A small image autoencoder, trained from scratch.
Model: encoder activation gelu, encoder depths [2, 2, 6, 2].
Training: soap at rate 0.0026, 4800 steps, batches of 256.
Rows from block 6 of the encoder of a small image autoencoder, named by matrix and row number. Rows with one number belong to one channel. Each number is 128 + 32 x the weight over its row's rms, rounded and kept within 0 to 255. All counts start at 0. Numbers have three digits each. After the name is the row's rms in percent of the matrix's.
After each channel's rows are labels from the 100 images, of 14848, where the channel reaches its highest value: "responds to" is what is common among them. Only what is clearly more common there than usual is listed. The data: capsule endoscopy frames (Kvasir-Capsule). In brackets: how many of the 100, against the usual share in percent.
# convs0: expand pointwise conv (encoder.blocks.6.convs.0.weight, 960x160x1x1), inputs 0-79
# convs1: depthwise 5x5 conv (encoder.blocks.6.convs.1.weight, 960x1x5x5, trained with AdamW), a 5x5 kernel
# convs2: project pointwise conv (encoder.blocks.6.convs.2.weight, 160x960x1x1, transposed), outputs 0-79

convs0.45 101:158137104125105097146151094142141176134109167161148094114119091122110127200081222092181075146122149078154117138105087137134127115160163104137105197090121125115096172073170108126144098119105151110126133068172144082090143123128078164144166134
convs1.45 090:173130153120127165127169121096169082117147111114177050087090100156122110108
convs2.45 109:159131105131043076076128081170102181218126148160086103133079107122121109177148129145124139178147105142081128116179127105136087105102164165127148112125121156139069120135107198143131133147158163154114145086128139077190092160080167143132121177
responds to: finding: pylorus (28 vs 3.4)

convs0.519 104:108120090113191155106151121127094086151178143153181074124080110062090143130120035182132117128076129093073166144125170125116149160097099122108117102121133144184115135159134160144127096082127078076171095150162114136094169121120189107122126103
convs1.519 095:137186179149106105152133102088133124109104121132146103118081188097087062143
convs2.519 110:112135136138132147083103153180142111061133131132122155134073158126136168071141113098151121119145111152127203153141130089109155167080115139146137130087098111145181157121124081172116114126074145089102132120106136162101107123083111159055101084
responds to: finding: blood fresh (35 vs 0.9)

convs0.208 099:103201097115058147176120133118203138139125125126125070159147129126143160106127107115074178127073114104155142100079149172171138090140085090132124179147139066209155142132104138199118077142130101127151129105142137145076082130165134127137191170
convs1.208 092:116128127112121096153151142117138177191145132166132184198130100170187146121
convs2.208 119:148097096144142063141158110153107074152140141122149175175190165114107104132100116162199152155190137121092147147113132072151108199057179149182149119169112190125099100118100108064137170119150141114141122161122171103204145156046101083126094098
responds to: finding: reduced mucosal view (54 vs 6.2)

convs0.351 088:136131136109095144103124115109090064107139134132165134129134104141081100158148096126076167126053127076096117103104116122121185143155105138137160137138135137129124134137101150154117062119081213112063144146165103083159118111177169117125126146
convs1.351 076:085122124120101127151146095118112155226170104100121134150130100098072110092
convs2.351 096:117165147136130057173132188133125151132120136146134148116116116182135183111123172061158117115155147159172109123101150113132128088116127126167135114107143126132086063116134103087108141141165110120170079143081131172138115163114088143174152157
responds to: finding: blood fresh (54 vs 0.9)

convs0.350 108:126118102099092119147130184130126111145109044135133099191113145144135113157067149099159122182113146175108157097119127143069125193102153118179129154089104151127076182132086080148149115148128180099115187105120166216125102157086136131136110155
convs1.350 106:160091066090100131103123119160122128160144135078163143180096140133094128057
convs2.350 095:123153139123152165180162072096151118103115146083146152095141112152113102035120102143082135177120124157182119137127155101140152105058058142073182077096171103161162103180141177110120108151157067128116101159045137110085072131129109091122169091
responds to: finding: foreign body (29 vs 1.6)

convs0.731 103:162114066068067127138154102112110096177113100144142158138088145096157117121107095143140147144125157112133124111136088099098141160069060106137137100082082157149124134169105136112200120117122156100132146113132067110069184125108145119121140086
convs1.731 093:078069124161135082113154182128133157120147103137171146111055112166128111102
convs2.731 104:179166156124113104084075130145163152122132136160102117113154133109123078128111082164113123184114136107147191136167085065158098147084163103064113075097090119148077147139081135120154134114063148079162142170081121120118110099149108173130132169
responds to: finding: reduced mucosal view (30 vs 6.2)

convs0.736 109:116164124106138114148083072143094100154157180114147148124133154100126107141160133147116170151097150130104135067106122108178137155132075088143116126038134130104178112101119087133126124100195102045098103092092123101112116105055206175058137139
convs1.736 094:127123092108070151143100112113143113093156122215114142156088088158129083096
convs2.736 100:116097107161090100133093114140136105157090165124082119092169118097057107126196150017091179128122122109164125141107128099114111153086158145088135115140122101129097157136100085114119178117207153084176156064166143176154136175118078089145174097
responds to: finding: pylorus (35 vs 3.4)

convs0.217 104:154091113149132140114123220138162137151124146119141110142100119136101104083104140153154205058150106112172169147120158127201132143155063083130081168124128095148184108110161103126143052113129122155150108164161113158129158161138094156126147129
convs1.217 100:127149076104138171108081135149103100057137121160124131114138142143043135161
convs2.217 087:095105173099123153104133195144129118144165199077142171102098127093151138079109074123136167123067130069127142138138140096111161167154139109165135124115141096124143148119161110108164106103194099142150120096159109125095188125153111126158109178
responds to: finding: blood fresh (30 vs 0.9)

convs0.139 096:153136167155117084107087108126137121152138076122122156121099170116120070105129142128124124228151140165143154111169113053189135138098083113115139157170160110153135137186123093158182079164146117134120131138100137098075117165147131129095125067
convs1.139 101:116112132114124120200123191133179138125177123174140140190084164151145135146
convs2.139 096:171116151140107140117142130142134132134106119114105121128143110166143150110153151112139179065055120122153145065074099177119070115107111137106115135146126106151176119093171132161107125151084142179156099157133146121131151121138142112128155128
responds to: finding: foreign body (25 vs 1.6)

convs0.270 102:121134168133136133106148147184107140094182122082099095140074105117117114111169143097182150145144104106121157163155147125131131138117118106113140144095177102182166136110111133143091140131140137179158152116144109118164069067154065114126136136
convs1.270 092:085138074133081132131079083127151148170109123089104082106147152079169107099
convs2.270 103:121084163091145132120105138149139109120158129069105088156075121111128063104130107119137139193181105113153169149190130147089091098111158142145137163101142132134150160132173127127165138102119137148124178174096117116099103092149111169098116063
responds to: finding: blood fresh (27 vs 0.9)

convs0.240 103:116083110096107113192126031085137111064149115163159053096130123140126143151110164173171118112134184061155123161135113127144152153113147137103116139110166110118076099168165104146160113084153060171143133097149089098126115178114118140121135100
convs1.240 090:139139089093083161084140099084162097212142095130144129108111146164101111102
convs2.240 109:129135160160131105083094153162137144063083117158105156170134123135099116134129151145096125147146197169125188093162135122134056139123131116152175057108046139102133189152067168135070152151068125168130097130119151093146131096103122127123151135
responds to: finding: pylorus (30 vs 3.4)

convs0.456 087:107179137110080157128126093106070101118150108122089152107125151110108210141133150128139112157131143118148158121139117130117106122129202149152158081095127086111108220094092200128133187053159117164138080083101086114167137090076166105140082087
convs1.456 103:103126131120105132130186153115111163168205089127125205099127119127102169107
convs2.456 090:102081153106171142178130124127192168115147073067110180122149143081192102129113105125106145107096126161183159112093108190116133165159117099102148170170110199172114119167169086148143161189141104135077131173158075170138198083184160163163165162
responds to: finding: ileocecal valve (80 vs 8.8)

convs0.216 088:184138199121035163189111133086101153188122144154152141140129104101123115173146125153121131143123114106122134146124148098073137124117141114110127074094112107150144186131060122157124157174142140162132053144117158116096093103075146103133110069
convs1.216 090:109139097134047184161098158097139146166159147109157144126134091095091104089
convs2.216 081:141129138156157129148108114112171168108154099121073175100179185069164115098100114110095114118110118161161144106115150155129145126150154113105136184136104194143071159164193103159188131157149089159114145154124068170135215116176124222180183126
responds to: finding: foreign body (30 vs 1.6)

convs0.363 103:135154157153115185130148083083202179173137123136084183131143075126098108092193086147109143174125081127127118124116129158179218099129151145124091152119144093122103161119077151116149121139076118164106101175137137138113090102108179137093105129
convs1.363 102:070083124114161065072097108107101120057127136116143141148168132136157151117
convs2.363 093:113116021110083156092137102100070077206157098163151153117117123137115148106119107051068125172103118112135105112165113107188125081151142128118107181123183123056117129114068134106153120107126107189119112148141125127158125069126142086128114081
responds to: finding: pylorus (27 vs 3.4)

convs0.166 106:133121155112102119047043170109154156176187111107143086147107134115112200141123102173119098182156147032125120123138162159139169133185085109177150122129133122194187130157110115146104122127124145146162117140156117128163112134143113168073161132
convs1.166 101:110133178186088114114130149094150114129140108148122134136132074062096063089
convs2.166 099:075102098118066083086201137130102092166128159132154126110144147136122171115148106144122132057132123188147197190105146137172143085148181146124115161130149135123128124110105074103092130117189096130168206091115124112139147127127106148110134093
responds to: finding: pylorus (41 vs 3.4)

convs0.158 092:078133155164158125122116124089124134132155188114123056118101187134087106120078195092173100198123139135188159143073092153126086097152123129121133104097108181139084103144071079075174113127165049095137100137092126116119127092123137073165179162
convs1.158 095:194145152177168172175150188128147159168150152144163142143145105140151132104
convs2.158 073:172158131105081150127105148146161142098106096091130169093120084153168149097157074125100147080099109141040130094118156125138107154105127132105146113190120065124197146165136150146110168098098182113133126051201108160159151137150136148097098126
responds to: finding: ileocecal valve (87 vs 8.8)

convs0.1 094:132157168112143099118155105111122109131099152099150090139139122112097109094094134136197093090150067187123161088195146113140113106208122137103143076062133125092084133193143076080096153146105104061160102160083119153154134130134096105102132127
convs1.1 103:114127080132106090072099098150087131113119157065150111116172174114179135163
convs2.1 101:094161121103137098129166127179177157118165079147149168166080133177081144136113175139116111139127089199080150188184184153092080133131208167124131104094166078121125134152101154121103149132103116126076169125145145122188094112136108190140118086
responds to: finding: ileocecal valve (82 vs 8.8)

convs0.299 112:190081142155161130093085163144130109176127089102126125095092100128099150142133089114134101142153095106102082140116159068072186151181185106135132096124135157156100167168105060083136133050135109158132091084161141153111131149090114122127074112
convs1.299 109:120095152162140148174153145110153053132142094156120084081096099098104113076
convs2.299 115:152150090131131091089129079068137096118072101142148092080176148155139049150092157119105169092170141079139126139140101146114152113070155107099169173136100138183166103080153149176118085127124115185136155087116085146197138134132148109130175093
responds to: finding: pylorus (31 vs 3.4)

convs0.146 096:142055116116151110113149133077087087097109142123079151104140153135106078083140122115203159130065098052123075148214146089080090046067160119102118120124110131148090096127076171111133103135130193124093138116103087120160116136154162165131147120
convs1.146 096:141119140103140071189130153104100182109160171060134117169093132155098132125
convs2.146 074:087130098131208157109169168146144131124124099110118130136122097119143141140081123183106158068102143141131114057079092101134158150146075121136167121143130112135159126048121064112126128132137173070131128134170158079083127106089106089120105120
responds to: finding: foreign body (29 vs 1.6)

convs0.555 104:143110153125191108187129072138151172130181153157106081147149110093145074120102103125144087099130153157112175202095147098156120102138107136156135145087128144144187125133135104190164155069116125099128134154104183146153168111141110095175116085
convs1.555 101:135123145101164117150127140103161092080147158054153085138132048094120132142
convs2.555 098:148101118097186096154112116171082135120117119174102154163162124098151136190121113181150116036145152167103177142139131124155102157099098129164127102124156202176166118167116067138170123077108104131131123158171189106144161119129204099116136131
responds to: finding: blood fresh (28 vs 0.9)

convs0.743 109:062173181147160112122137112183149096142170138101106187113148130148097145169161124138180115141150133111117169196115153152134141109149109142148128147116103176062125142168156149117102104162164138109100094099133104177182166123120212136141142078
convs1.743 110:099100113169138137074138128113153033135108144102117125098163127111158076166
convs2.743 109:091099078149155142130121125144106117138120135084084106117127169130142143163157164156144171166123186178138206155166138104086132133174106172117150105072115153034102101105168158189111108129144147146127129178183132181170144124136132150109103138
responds to: finding: pylorus (31 vs 3.4)

convs0.581 108:067125094100135119085129130111142138129185140121104153112105155070114127119129133163088188163150123101121097102178133163081076122148151096133117141155090135137135117184179137098140113217076140109167136139074139150176108135115188098146118107
convs1.581 098:108174118109107174110127124123089139115056166114141114163204156092145153101
convs2.581 080:114135107191112146121093151101091102132093078125156140140140098102106181128131129053069132119112114134155092101143127084122147086169118097169122129098147119105144150084180134150159138123126161053174143074088121163063115185118138095110148145
responds to: finding: pylorus (39 vs 3.4)

convs0.56 107:114167083117074147183138077074176106118136061143076120205127156130145146092146094136093129149107147079091105133125148153145122115091146093169110133116161125238087150113105139115166107101156144126097120125129120129112090123121158158163158081
convs1.56 090:104100146159097130155167150104167161167170166119178113149159098108192155098
convs2.56 109:121105102169152095139111107177139091150145201128186136087157113137110121155142097163172152166139132165099174177109122071175105158124141124135131098166120135144116090116134170092138132166123150104153141178142152114118166136079133062108075178
responds to: finding: reduced mucosal view (36 vs 6.2)

convs0.260 096:119211134109048102157127164160148143153175149121079114172144098139135157098130160192068122093122139126146103112142107191169112137106159120107105137107102130182127202145110113165161062094146097177130089139151176118097081152174137092144140096
convs1.260 096:120078189110095146159129176124112143132176171158181150151141143154187134117
convs2.260 112:128128134189159130138182112100085068152135179129128135152144187098115112116090117153171138198199199122116159145139145093123127137072100167191119101136088150155089132119123147098127157112131141099162151132123143156144127137084093130049057118
responds to: finding: reduced mucosal view (35 vs 6.2)

convs0.672 105:136116160105103085086127083162109107111093155119115125143151083117157158109095137151146120130068143193105122105147151152126139158084111140133131104170128156117088134186148151180123109092112165138132129095159170097093144141148122148129155167
convs1.672 096:115141111107147139123089177115139110054120134115142139095126082063199128159
convs2.672 106:122104126135073091116182131158110152137131146090100099164146174100172185156110162187129129131126108154166152143092181129139166220101175114069127131166186138151104084143159136170155154079101148144106113101107085156085136147124120132089145153
responds to: finding: pylorus (29 vs 3.4)

convs0.607 099:117131149138083117124175119145094169155122118176138151188139105127106134130137103140129115170093145240162141072160139141154082118094107103135138170109119078113105128126070132129099130046164128003135132173147136143098175112115136133063135114
convs1.607 100:113135149123120118145138146132123162079146116042174071165142154084181112137
convs2.607 089:126144178105155063130164153141129085122106120122108130116112122184124132147068162208149028086105122119141123123145114177122123117118103105138120126079157119169131102110114120143085092121147083191141196118115158112178149139134151127098126095
responds to: finding: ileocecal valve (47 vs 8.8)

convs0.399 094:113161114176137149132085126167136110109129174154139113161110128160102164049089139113111139086136139168129139118191155138143169128114075085111116148135118128198133168158103108174107124084140042118204094090173187118166133162156098189130101036
convs1.399 095:101068141201162141090138136179137124123110116098160155171129128113110137060
convs2.399 087:117143000137128201067156123085098140084120161152134169067124101102191114154136093135046129105190142150149143133110135106123109182125128141166143129121093090096169175134135070144137075145143151141154124078148119120157137120105157102174159135
responds to: finding: blood fresh (28 vs 0.9)

convs0.437 092:129159098173117139147115153150138120164144134155135099039110132191151176071118135051145132113182089117147154108172191135117112141181152151127159115146131125122134168163169213134118108110135146129132144108131094136145107089116141100117204140
convs1.437 091:097096143116112123127115153095114164184136136061179163182088081152148144117
convs2.437 078:139140132072131095127189109138152152096119093030119145178126119109141136160135183102097139098116118162154112109106110168147163117107147171117156184167059070131096072190137090111111130156120107125089165135117085151119139116157116165143156131
responds to: finding: ileocecal valve (52 vs 8.8); finding: blood fresh (33 vs 0.9)

convs0.200 096:088123112128096086158180108124149116089137105154058094084158136138097093127144134109152123133104169068112155165147113105157128121104074135137117092100082129123178111120097116118131133167141149180148142088129130119093080075134115173170135131
convs1.200 101:072121139126120111103148094149157119160134114142108156096127093055194185107
convs2.200 086:115168119146162142152066150203128136143123168147136084100096116147147099105121148120137128085145170148080147099156137139106064109163138139123154134070155128060126134124091170176100167089115110110125132162098129130150119090109132106124118138
responds to: finding: foreign body (28 vs 1.6)

convs0.81 104:053115141100086134133112166151127156163085147153139153167166151139133140189059158110159140180151093039149140160104166152078161117105138139139140101130102122138164155148135153143111099187060110111140109109085110095118158101172100125130134189
convs1.81 105:130184124118138178095132169160110082124139080106115087089169102147090151079
convs2.81 093:142163138108192162113078189187129083149108120138114131107153125120148143117106101122089078163069068191121117146063116120120115141083113099119160062143176167159114117103117105127120149165131184082173143133161157116185110098189125130113067152
responds to: finding: blood fresh (29 vs 0.9); finding: ileocecal valve (27 vs 8.8)

convs0.729 089:077120135141071128061130152130156104169171119115076066113162107159078126129128097154068105122069181113115139138170085157167158143113093070134090133059124135183132170151109137169202106134162070113134128136108138137116141147131105131117118078
convs1.729 093:154180169109098137147160093074183111160156157112075115126134123084150083135
convs2.729 096:082175134146114132170125167147138137112092145154141141161118168115093141112143114174130126111183146155070131118143171098146080118151177154158138151101139124123076117103098157175123133104134129104100186084107161088092127112141196079119165123
responds to: finding: reduced mucosal view (27 vs 6.2)

convs0.233 108:097123154166130075124077153153094122145176150137094079103161099138074089075108105098137095150084080132155126101139128143133121107110156102144123141077094177114125151138116123146125120137149132117140101102062096141111185145164173071175112148
convs1.233 097:144139174090147164106161186100149144114147110084138173135111218126119141117
convs2.233 089:120151189064140157136121162136142181101155120088111158095160147142196130090133065189124141075062134141140141061097159131125193108138105129087152110154105129126127179109153123148101166115117176113101153136216125154143112123149124142131087138
responds to: finding: ileocecal valve (85 vs 8.8)

convs0.566 088:124172156108117135095102127129134116110089103115154166118089108070121047128111145129169127248066121138112135139100152110137166148084094147072149067126169081129085126145102105117149128186133156150149143138110087101116149157088123153114165121
convs1.566 090:160151131170166136139116128110152104074099131188120062098123164107098070143
convs2.566 098:156145083121131157139078138199098105131127144112148134095177170098130091105159155082125160145167129165116150108119134068132137144093117131091156127144106064063123145128124135119163119140120176166128139177175110087093159141173162104126153120
responds to: finding: pylorus (27 vs 3.4); finding: reduced mucosal view (27 vs 6.2)

convs0.271 109:159127127121118116119141170163058144090139100194134182108121132089083152179201172141123135114191174117152122085180128110091091132138124170120108168127128157122116098105078157126078151037130135061137162106133119145134134143106095105072121140
convs1.271 107:141083121110161164072118064141122100128083118121128101058111132174147135169
convs2.271 103:071078123100077119165154115146129169123102122129140140172084154105132138183116147187132162098172194115107167128104116152076104172096111153133140087117137174138079121101145094184104158129117208104069152172132062174172107088158089106122144178
responds to: finding: pylorus (27 vs 3.4)

convs0.243 103:133205154160137106090094109109133132077102136107136139103181106149109145164143148071135126064049142101152147160113113142148075109120127126148141123135078147106169159182123140101068131167148161192175131140137133147109141136124117107108120155
convs1.243 105:179118135118166150088093098121164095151096155100104105121135075059148179129
convs2.243 116:046167120212105155100151082180149099105071156160106120175136106150168146123118145094089157154124088129133114084117137123082033146076110099115105155153118159074146102128084201121138170114147140129140104166103099133156154080124120075107148199
responds to: finding: pylorus (32 vs 3.4)

convs0.159 093:146092064146076140123098107086138142168130113135083144125168147157137144130149035116117167089029112167131135143096095115163142145136110099156123139085103138185154162143100117105154093100205090166158168091139126091193126136137136155158190090
convs1.159 090:105101096079121143154136162086194154143176125097182164150076138138123152110
convs2.159 089:143148097149118108187133165151125098181120158128170160096085118152101116117135144140110109164201156119094128146148168087130057104155168143091107157146123118094092094141099103139146135132114170106149107207134176154102106134090135108114092109
responds to: finding: reduced mucosal view (26 vs 6.2)

convs0.671 086:119108146238133109174128146104126127107095126111079104153108139144081085119099110127141177134139102154163140117067098146140072116133096128147126168088150181135114116128070098154156163148106062108176143146139110112130151154121107118214187215
convs1.671 089:126138100115152099150172166122145191222172121128129143160180129128125124140
convs2.671 093:099133164025150132123112165162127134097163127116121148098158139094171099106123079128108078116119159129119152070121188134102179167157158137102152113194078108106121169159136133131094137117112148147122154110143100161150139109159176156121101115
responds to: finding: ileocecal valve (87 vs 8.8)

convs0.19 099:097097107122141184073118077069162170162167133209100161100122055149119216169153129084087093158114147183096124083128145078151134031143141162136118157106139113083131123139089168137126119094133106115089124148103131087148144125119141127114123085
convs1.19 088:071154142113146106118097157184101127115060173123111173090133130105105124181
convs2.19 089:174156154106159116158133143150105124078150147082115100107156072110154115175168135110167198124191136152123120118139131117157116199126112107160122101119140085125159099182139110099104094169103204195125157098129109126121113093104100211107131088
responds to: finding: pylorus (30 vs 3.4)

convs0.638 107:155122066135120109120156086137139119144145083109126121179141132106105155165148136144158106107155176131099128123129133146104163132109174195149153145167108195117117095088128125105170119188129163090137104163103192162096126142087153154131084156
convs1.638 105:102094094072056144123175155142100165146147158143136140142105082127133074156
convs2.638 099:019086153178120142138141119122110140130098141127124169115153145100176155143151078099111118128093155157151106101110189178058172170108126102115129089124129095114096162143111128186087129115150123138143200175130066169114163084179139164124187145
responds to: finding: ileocecal valve (88 vs 8.8)

convs0.573 094:161174143089116173096176077102095150067098097147125056154120117115113021109086084156096113133165116091210135130131091131137078143097110132121153142120121122106085079154156071140156079186131122173151130096126153136118149145139131130117071092
convs1.573 102:164167114119127183135147151128237086154151107165138147133133134156144116116
convs2.573 104:096123130171187098111130155111070148106143116088172144125149092149121146120126166146186120125040195108085134147132110081095099182134132150182091102089111152105179130119154136148075129128083151194146150120162083119096194103108126152140160143
responds to: finding: pylorus (35 vs 3.4)

convs0.245 111:184150151095079102124139138128126171104078127126119090096149126094121103107076139100162120110159125068096159134107156140095171103094136121135089094126147157047143081130162109122096153126088063097128116127141084138059093155146056133113146120
convs1.245 107:067118135137145105077144154131093105074145135148126170120150120087167067178
convs2.245 100:097136103137129125126103153093101134142081116194127109127116081156127107132112198096106140090134185113132195051075140089069109178134105126161127095089127121140122108155074122127085137139109011148140126150114099125147150111088152103160134133
responds to: finding: pylorus (27 vs 3.4)

convs0.195 103:107207102085103115147137103148118159159080093159104158134158130101143139191142168103057103155041121131111104139123113157121112134068097115118142115152161192104184154069080097090130118115141158098113145125127132138179114172096127119173144138
convs1.195 093:168122131093107140121112118115210136127056081141123093115151189134139095110
convs2.195 085:125145078152083082148159136114154127123162109075125133149172161143183190100062149064090145121181142187099116118116199095179121095133129110106156160160145092151120099108122141144124106155098121151177094120162130132157157181150130125137147118
responds to: finding: foreign body (25 vs 1.6)

convs0.484 106:099160115130160109132144139134080159068102080101093090086102168117079101119111138081086123145098159175127158161122116090161080120139086159071117110155100138095101133098146138161139093094096233168117125126134098126138094115172172104176152149
convs1.484 099:084076150120111121124125101186130107123070197131149132090155094096178129134
convs2.484 099:132087123127102079094157071161087091138156198154144069137151117103116109176091111110130124102135123149049106155095138165081132131115147166212112059187162118188109117123104090090124175135144112144129118175160106118194147165072128159146101095
responds to: finding: blood fresh (30 vs 0.9)

convs0.61 105:095101058123097117102086117120164097127109186134123129160120132119135115143173077141122173174104112049125106023127144191067193097116124119107097095104136089180100121143112134109138172147127144139120113086129117169109166093124084139087136162
convs1.61 100:116117089125141124110116111155115146103088072158043128174176160180122129129
convs2.61 103:131113135110160156133119112121143088168155090062171112123151147115177041115132131173149118124098101154106073079131150083145165108085088172076185120160103177149155138107119125129126141168092107149121097159104133126113147136160145123172110078
responds to: finding: blood fresh (25 vs 0.9)

convs0.342 111:127194200172121120087112096148110093127159148098102131172162125133105195169121126177141140153165088082113153129168152149016197164141104101103102112080123131158078127220155086079112144134084150102120111150173104135096126105094136124084103106
convs1.342 108:075143126100119167108133201052138126130126102096136091135107154097157117080
convs2.342 104:134095071089137065187133114094134113155125151116157151175152121070159113114163132092117161140099178127161151145138141148089113153108139130093145169132135063136114089178139112113137136158173153088124132063112171141173126071188070146103157086
responds to: finding: blood fresh (29 vs 0.9)

convs0.48 102:125171172138130111089088147152153136177145163108137114180133139140163146075104127157148143132097096037103123107176105123157167123140164167152134155111133125116045121121129135063063108078058161083118127111145169099137113100132111067129110165
convs1.48 099:114127112118141121104080105102124121092073138119149113135147225134177143183
convs2.48 105:190140098082153142080112138138134144183154159131115179179144141102095082031136103136160106157102116136139160191130096077101210144108147152107158136136103132119122158143131149083133092121120110102080136117143128076139120155097178118129152072
responds to: finding: blood fresh (54 vs 0.9)

convs0.537 097:155097117171136180157169103116144151161097134132153149082068136121128103137061136122119151120169114148110111125138167067104149133166105151178183163116128169122095149118104098130142156208122122196122164172109140198124087177139070117161151149
convs1.537 104:100127134110081123133158157097110103124158127112170154140158066111145094037
convs2.537 105:137127113131106095142126161068150150103099151116145103131045124131105106127090146110067145232107053116115094123164098149056101056091083145083125130121197045120131051131134180095098157127146110104125111062123131156082163151148148122161142126
responds to: finding: foreign body (36 vs 1.6)

convs0.469 081:171114126115082170109147116094091129192124080164166077079179102151145163168115143121180152139133103096140128119156169110106106064151205149124083112081124110114181141138170151107139109164167101152148069132111123130119122089063128106123109137
convs1.469 101:089099116128130130132152141150176180168145099098139210135098063141126155111
convs2.469 083:121099133113162167152094137165174167100163105111069180103163166074177088109099110125077104118125151152160174116111145165113142172162130082076183165143089167165083166159153089168175145158154089146117163148135080164145200096164156197183177153
responds to: finding: ileocecal valve (76 vs 8.8)

convs0.92 109:139126163132129175152136113180142134135134112141129117127146149048106115206140163115141100164171139054138118159097173143115127096161119117084115138152145051178139181178108075136085108100129195136137122118129124152099115119112126133135178102
convs1.92 100:066118159179110127079110140091177161120129109113112146083149164070114113161
convs2.92 110:136198087124191124105135170161125077125110213112156131126172157076084096072087136088103113097146142158122173131134077067174109117126093139172141144084102141093123164127119095065129121150147058172150129047099132116163120141136171139149124084
responds to: finding: blood fresh (32 vs 0.9)

convs0.209 112:028186041118114077176115162159108125120106162159109133120113107136148147140082173125100093151191138168115135107070107138104110162095066196150133077157120137070096182150132144144064119179109097123083123113082118165113151139118108160140138136
convs1.209 110:086162108080102153105142150119181100091144062153073142117080115102147142143
convs2.209 106:089146164147090147190092187184112168112095169116113091169132101135110146111123092135120157168151103097132148143098112112096145200125090170122127112133166123105108118176080142113145119084125040118074126132089113126175110161123116117145111127
responds to: finding: blood fresh (31 vs 0.9)

convs0.184 095:192136167140150080119084057132160119109120104062124143147091133090159078098112178186117079174182159164059152129111165064114162096083087070117143131130128150127136074159153157167155117167132113185142184152125083123091177137130114113121125162
convs1.184 090:119094105175159184115121126155182111080077146087112109141134116155177172142
convs2.184 091:116157155075094100124113154108165104190056126106176137090127142154118153093105200099144106131100050090112105095132166114115107132126164106086116137099132058105139082120107169115144093098172171216179116129148125124106135146217123131127154141
responds to: finding: foreign body (31 vs 1.6)

convs0.315 090:117175104103113061137108191172146124153156127117088089175156104135123187139194137152115107046058164108168133109150145158115165132114124118150122103065087121108144177139075096088131095101158075126111095119139136100117107153129156127166129117
convs1.315 095:119167127156133180168119156086225154140096119165125131084103115147145120116
convs2.315 112:107129165141143122169110128127101160137081124169118157138113190114088082094087079143088087150235169133089168161104149063167058124137117090152179145146147116152078089125095144117154125137126099072149141092134164095056056182109087134075094110
responds to: finding: reduced mucosal view (38 vs 6.2)

convs0.596 107:164193092153134126140124204111165094150088125167126116083110132143139118132154162131107116077180102077201126157157068101087092097158122181110140139128099127072149189136133132110150083135089123200141095144130156099133147144191131105172140112
convs1.596 106:154123126093125145111099171094102119142131118131129102097094240082122141151
convs2.596 104:070132099137132135151144122131082097137163168158135119114146062147122035073129124021130183127103185102112098082072125132126117149115083169150136083107150147107070087158110117144122113111160118128133110069140119067138112076096099139146048132
responds to: finding: pylorus (30 vs 3.4)

convs0.508 098:170170180102169147149111128117122119076140172159149049116078116111079085126082108148123110069111104088166132098131107152181113162159133117101124157097146149054091094130182100105179075130101101147142160082125104101154166145180127147123122138
convs1.508 094:126146126123142181123103097111225061110113124182121092107114117148144123135
convs2.508 121:099179198138188097114160167175099140049119134101118153115152099132087085120113139156149108149079182114136136132144115133136084181123114120191134077098099138123106137149104151138128138111128173177139108086133115082163140100093168151094124052
responds to: finding: pylorus (29 vs 3.4)

convs0.751 092:118124144145142151163148144109130142065130172155166083102100106163111128121086131082175166146149171174149169097089079145168141111114075134063150122180111181053115145115105151122152170176092146088162146137102081139200173112117097092142140186
convs1.751 092:182127149078123167099084095067131131080086149155125132115121159116130167178
convs2.751 102:096142143096119080131082130192143115144155136123151117111077153130138137137112110125161187091078142198135153115120129126107159129066106142113096108174104176118112156088093136080162157101173124095136123155110131157116135152034172195100067166
responds to: finding: ileocecal valve (51 vs 8.8)

convs0.712 115:117060156089096128137142080131186084154115168085117066117149118163207119149111161134108116133145131087075163096096125095138205136110118090113090163171125074102130060169104156107094101136208124136102108176150108169140123157084124112116105101
convs1.712 103:078159127122106162101178158073112140140107071151113136115099070116175145093
convs2.712 104:135086129122151103087128150120055077157123131198153153114140161111149158033158136148138151172161122098143123120170109132128171156143184112128126139161107133093161123099105107108127188118109113180109129080154138121165147143129116162155132140
responds to: finding: blood fresh (28 vs 0.9)