From a checkpoint of a small image autoencoder.
Model: 7.06M parameters, 32-pixel images, encoder arch efficientnet, encoder norm batchnorm, encoder activation gelu, encoder depths [2, 2, 6, 2], encoder widths [40, 80, 160, 320], decoder norm batchnorm, decoder activation silu, decoder widths [64, 128, 128, 128].
Rows from block 2 of the encoder of a small image autoencoder, named by matrix and row number. Rows with one number belong to one channel. Each number is 500 + 50 x the weight over its row's rms, rounded and kept within 0 to 999. All counts start at 0. Numbers have three digits each.
After each channel's rows are labels from the 100 images, of 14848, where the channel reaches its highest value: "responds to" is what is common among them. Only what is clearly more common there than usual is listed. The data: capsule endoscopy frames (Kvasir-Capsule). In brackets: how many of the 100, against the usual share in percent.
# convs0: expand pointwise conv (encoder.blocks.2.convs.0.weight, 240x40x1x1), inputs 0-39
# convs1: depthwise 5x5 conv, stride 2 (encoder.blocks.2.convs.1.weight, 240x1x5x5, trained with AdamW), a 5x5 kernel
# convs2: project pointwise conv (encoder.blocks.2.convs.2.weight, 80x240x1x1, transposed), outputs 0-39

convs0.84:457544399469514501493513468550436426516481509531399429470495453528562544439570526452415535450473482525517505576513422409
convs1.84:510507498514517512491421464499518466423341426533473423416486512518498497477
convs2.84:465493543424545550510495483483517512488508499589506383545483565450462439458412463546559562567485468497438508537481500498
responds to: finding: pylorus (47 vs 3.4)

convs0.70:557617579567485506533515494485428452493462506551441402523549494499527500484499427509519475547484428478541402440512610508
convs1.70:527571455475418502507436473387494492440422401495512472463452533533529526543
convs2.70:462444481414462555484575523397448515464495534430479567528514508553505482504415516612525489568560536503445453355532476596
responds to: finding: ileocecal valve (38 vs 8.8)

convs0.205:501503464549440490472485473499492436633449592507547456539583556568531555465589525522511485466531432505523509621504497471
convs1.205:468497532501490488501545483493492560625581519521499627618512503498506531499
convs2.205:509513511599518432557531520468454450552399433517538522519476474498489451523550525434563367481540506462535437534568507501
responds to: finding: pylorus (33 vs 3.4); finding: foreign body (26 vs 1.6)

convs0.136:443464427476492542489561596568471474512441618599459382520502507477429523498459513462480494497503547465548462460501502419
convs1.136:477477498494483503509551501507514527586644596481517592598518489508523518498
convs2.136:548462494423541465454517498550596499504495487495566336482533619515518422491439463495533543514417456494393447442526488519
responds to: finding: foreign body (37 vs 1.6)

convs0.56:370598527427503513587440458551479431537414439446496472511467506561522483500467462551544429430512523496484488514577506517
convs1.56:558522470499540496498479446485490455385398474528459433404473527500430472552
convs2.56:486490544487445525565439528432507457448553555561397451476463531509503535523454450476473453526484578418518499496408446573
responds to: finding: pylorus (37 vs 3.4)

convs0.197:366595417447521469469489460545506480541455569476534471525499570464426557570529474420514484451536505502578537500508456563
convs1.197:545516493484510517486451476524499410332451501516473432434452513501458473547
convs2.197:516383461387542519533513542463526536435450501561439425552437477530480531447524420479479473520548460463513465537505406446
responds to: finding: pylorus (55 vs 3.4)

convs0.9:425577492449481516493596484516464427526488491525523475455547514470525632582576507475522445415528530581562521565533481519
convs1.9:470477515503492473519547536528525541665609467499544554574534483484528507487
convs2.9:502450432551463499463526468511525520457466542403505487442540433609504489518549586503491485456485503464495491485508492481
responds to: finding: pylorus (40 vs 3.4)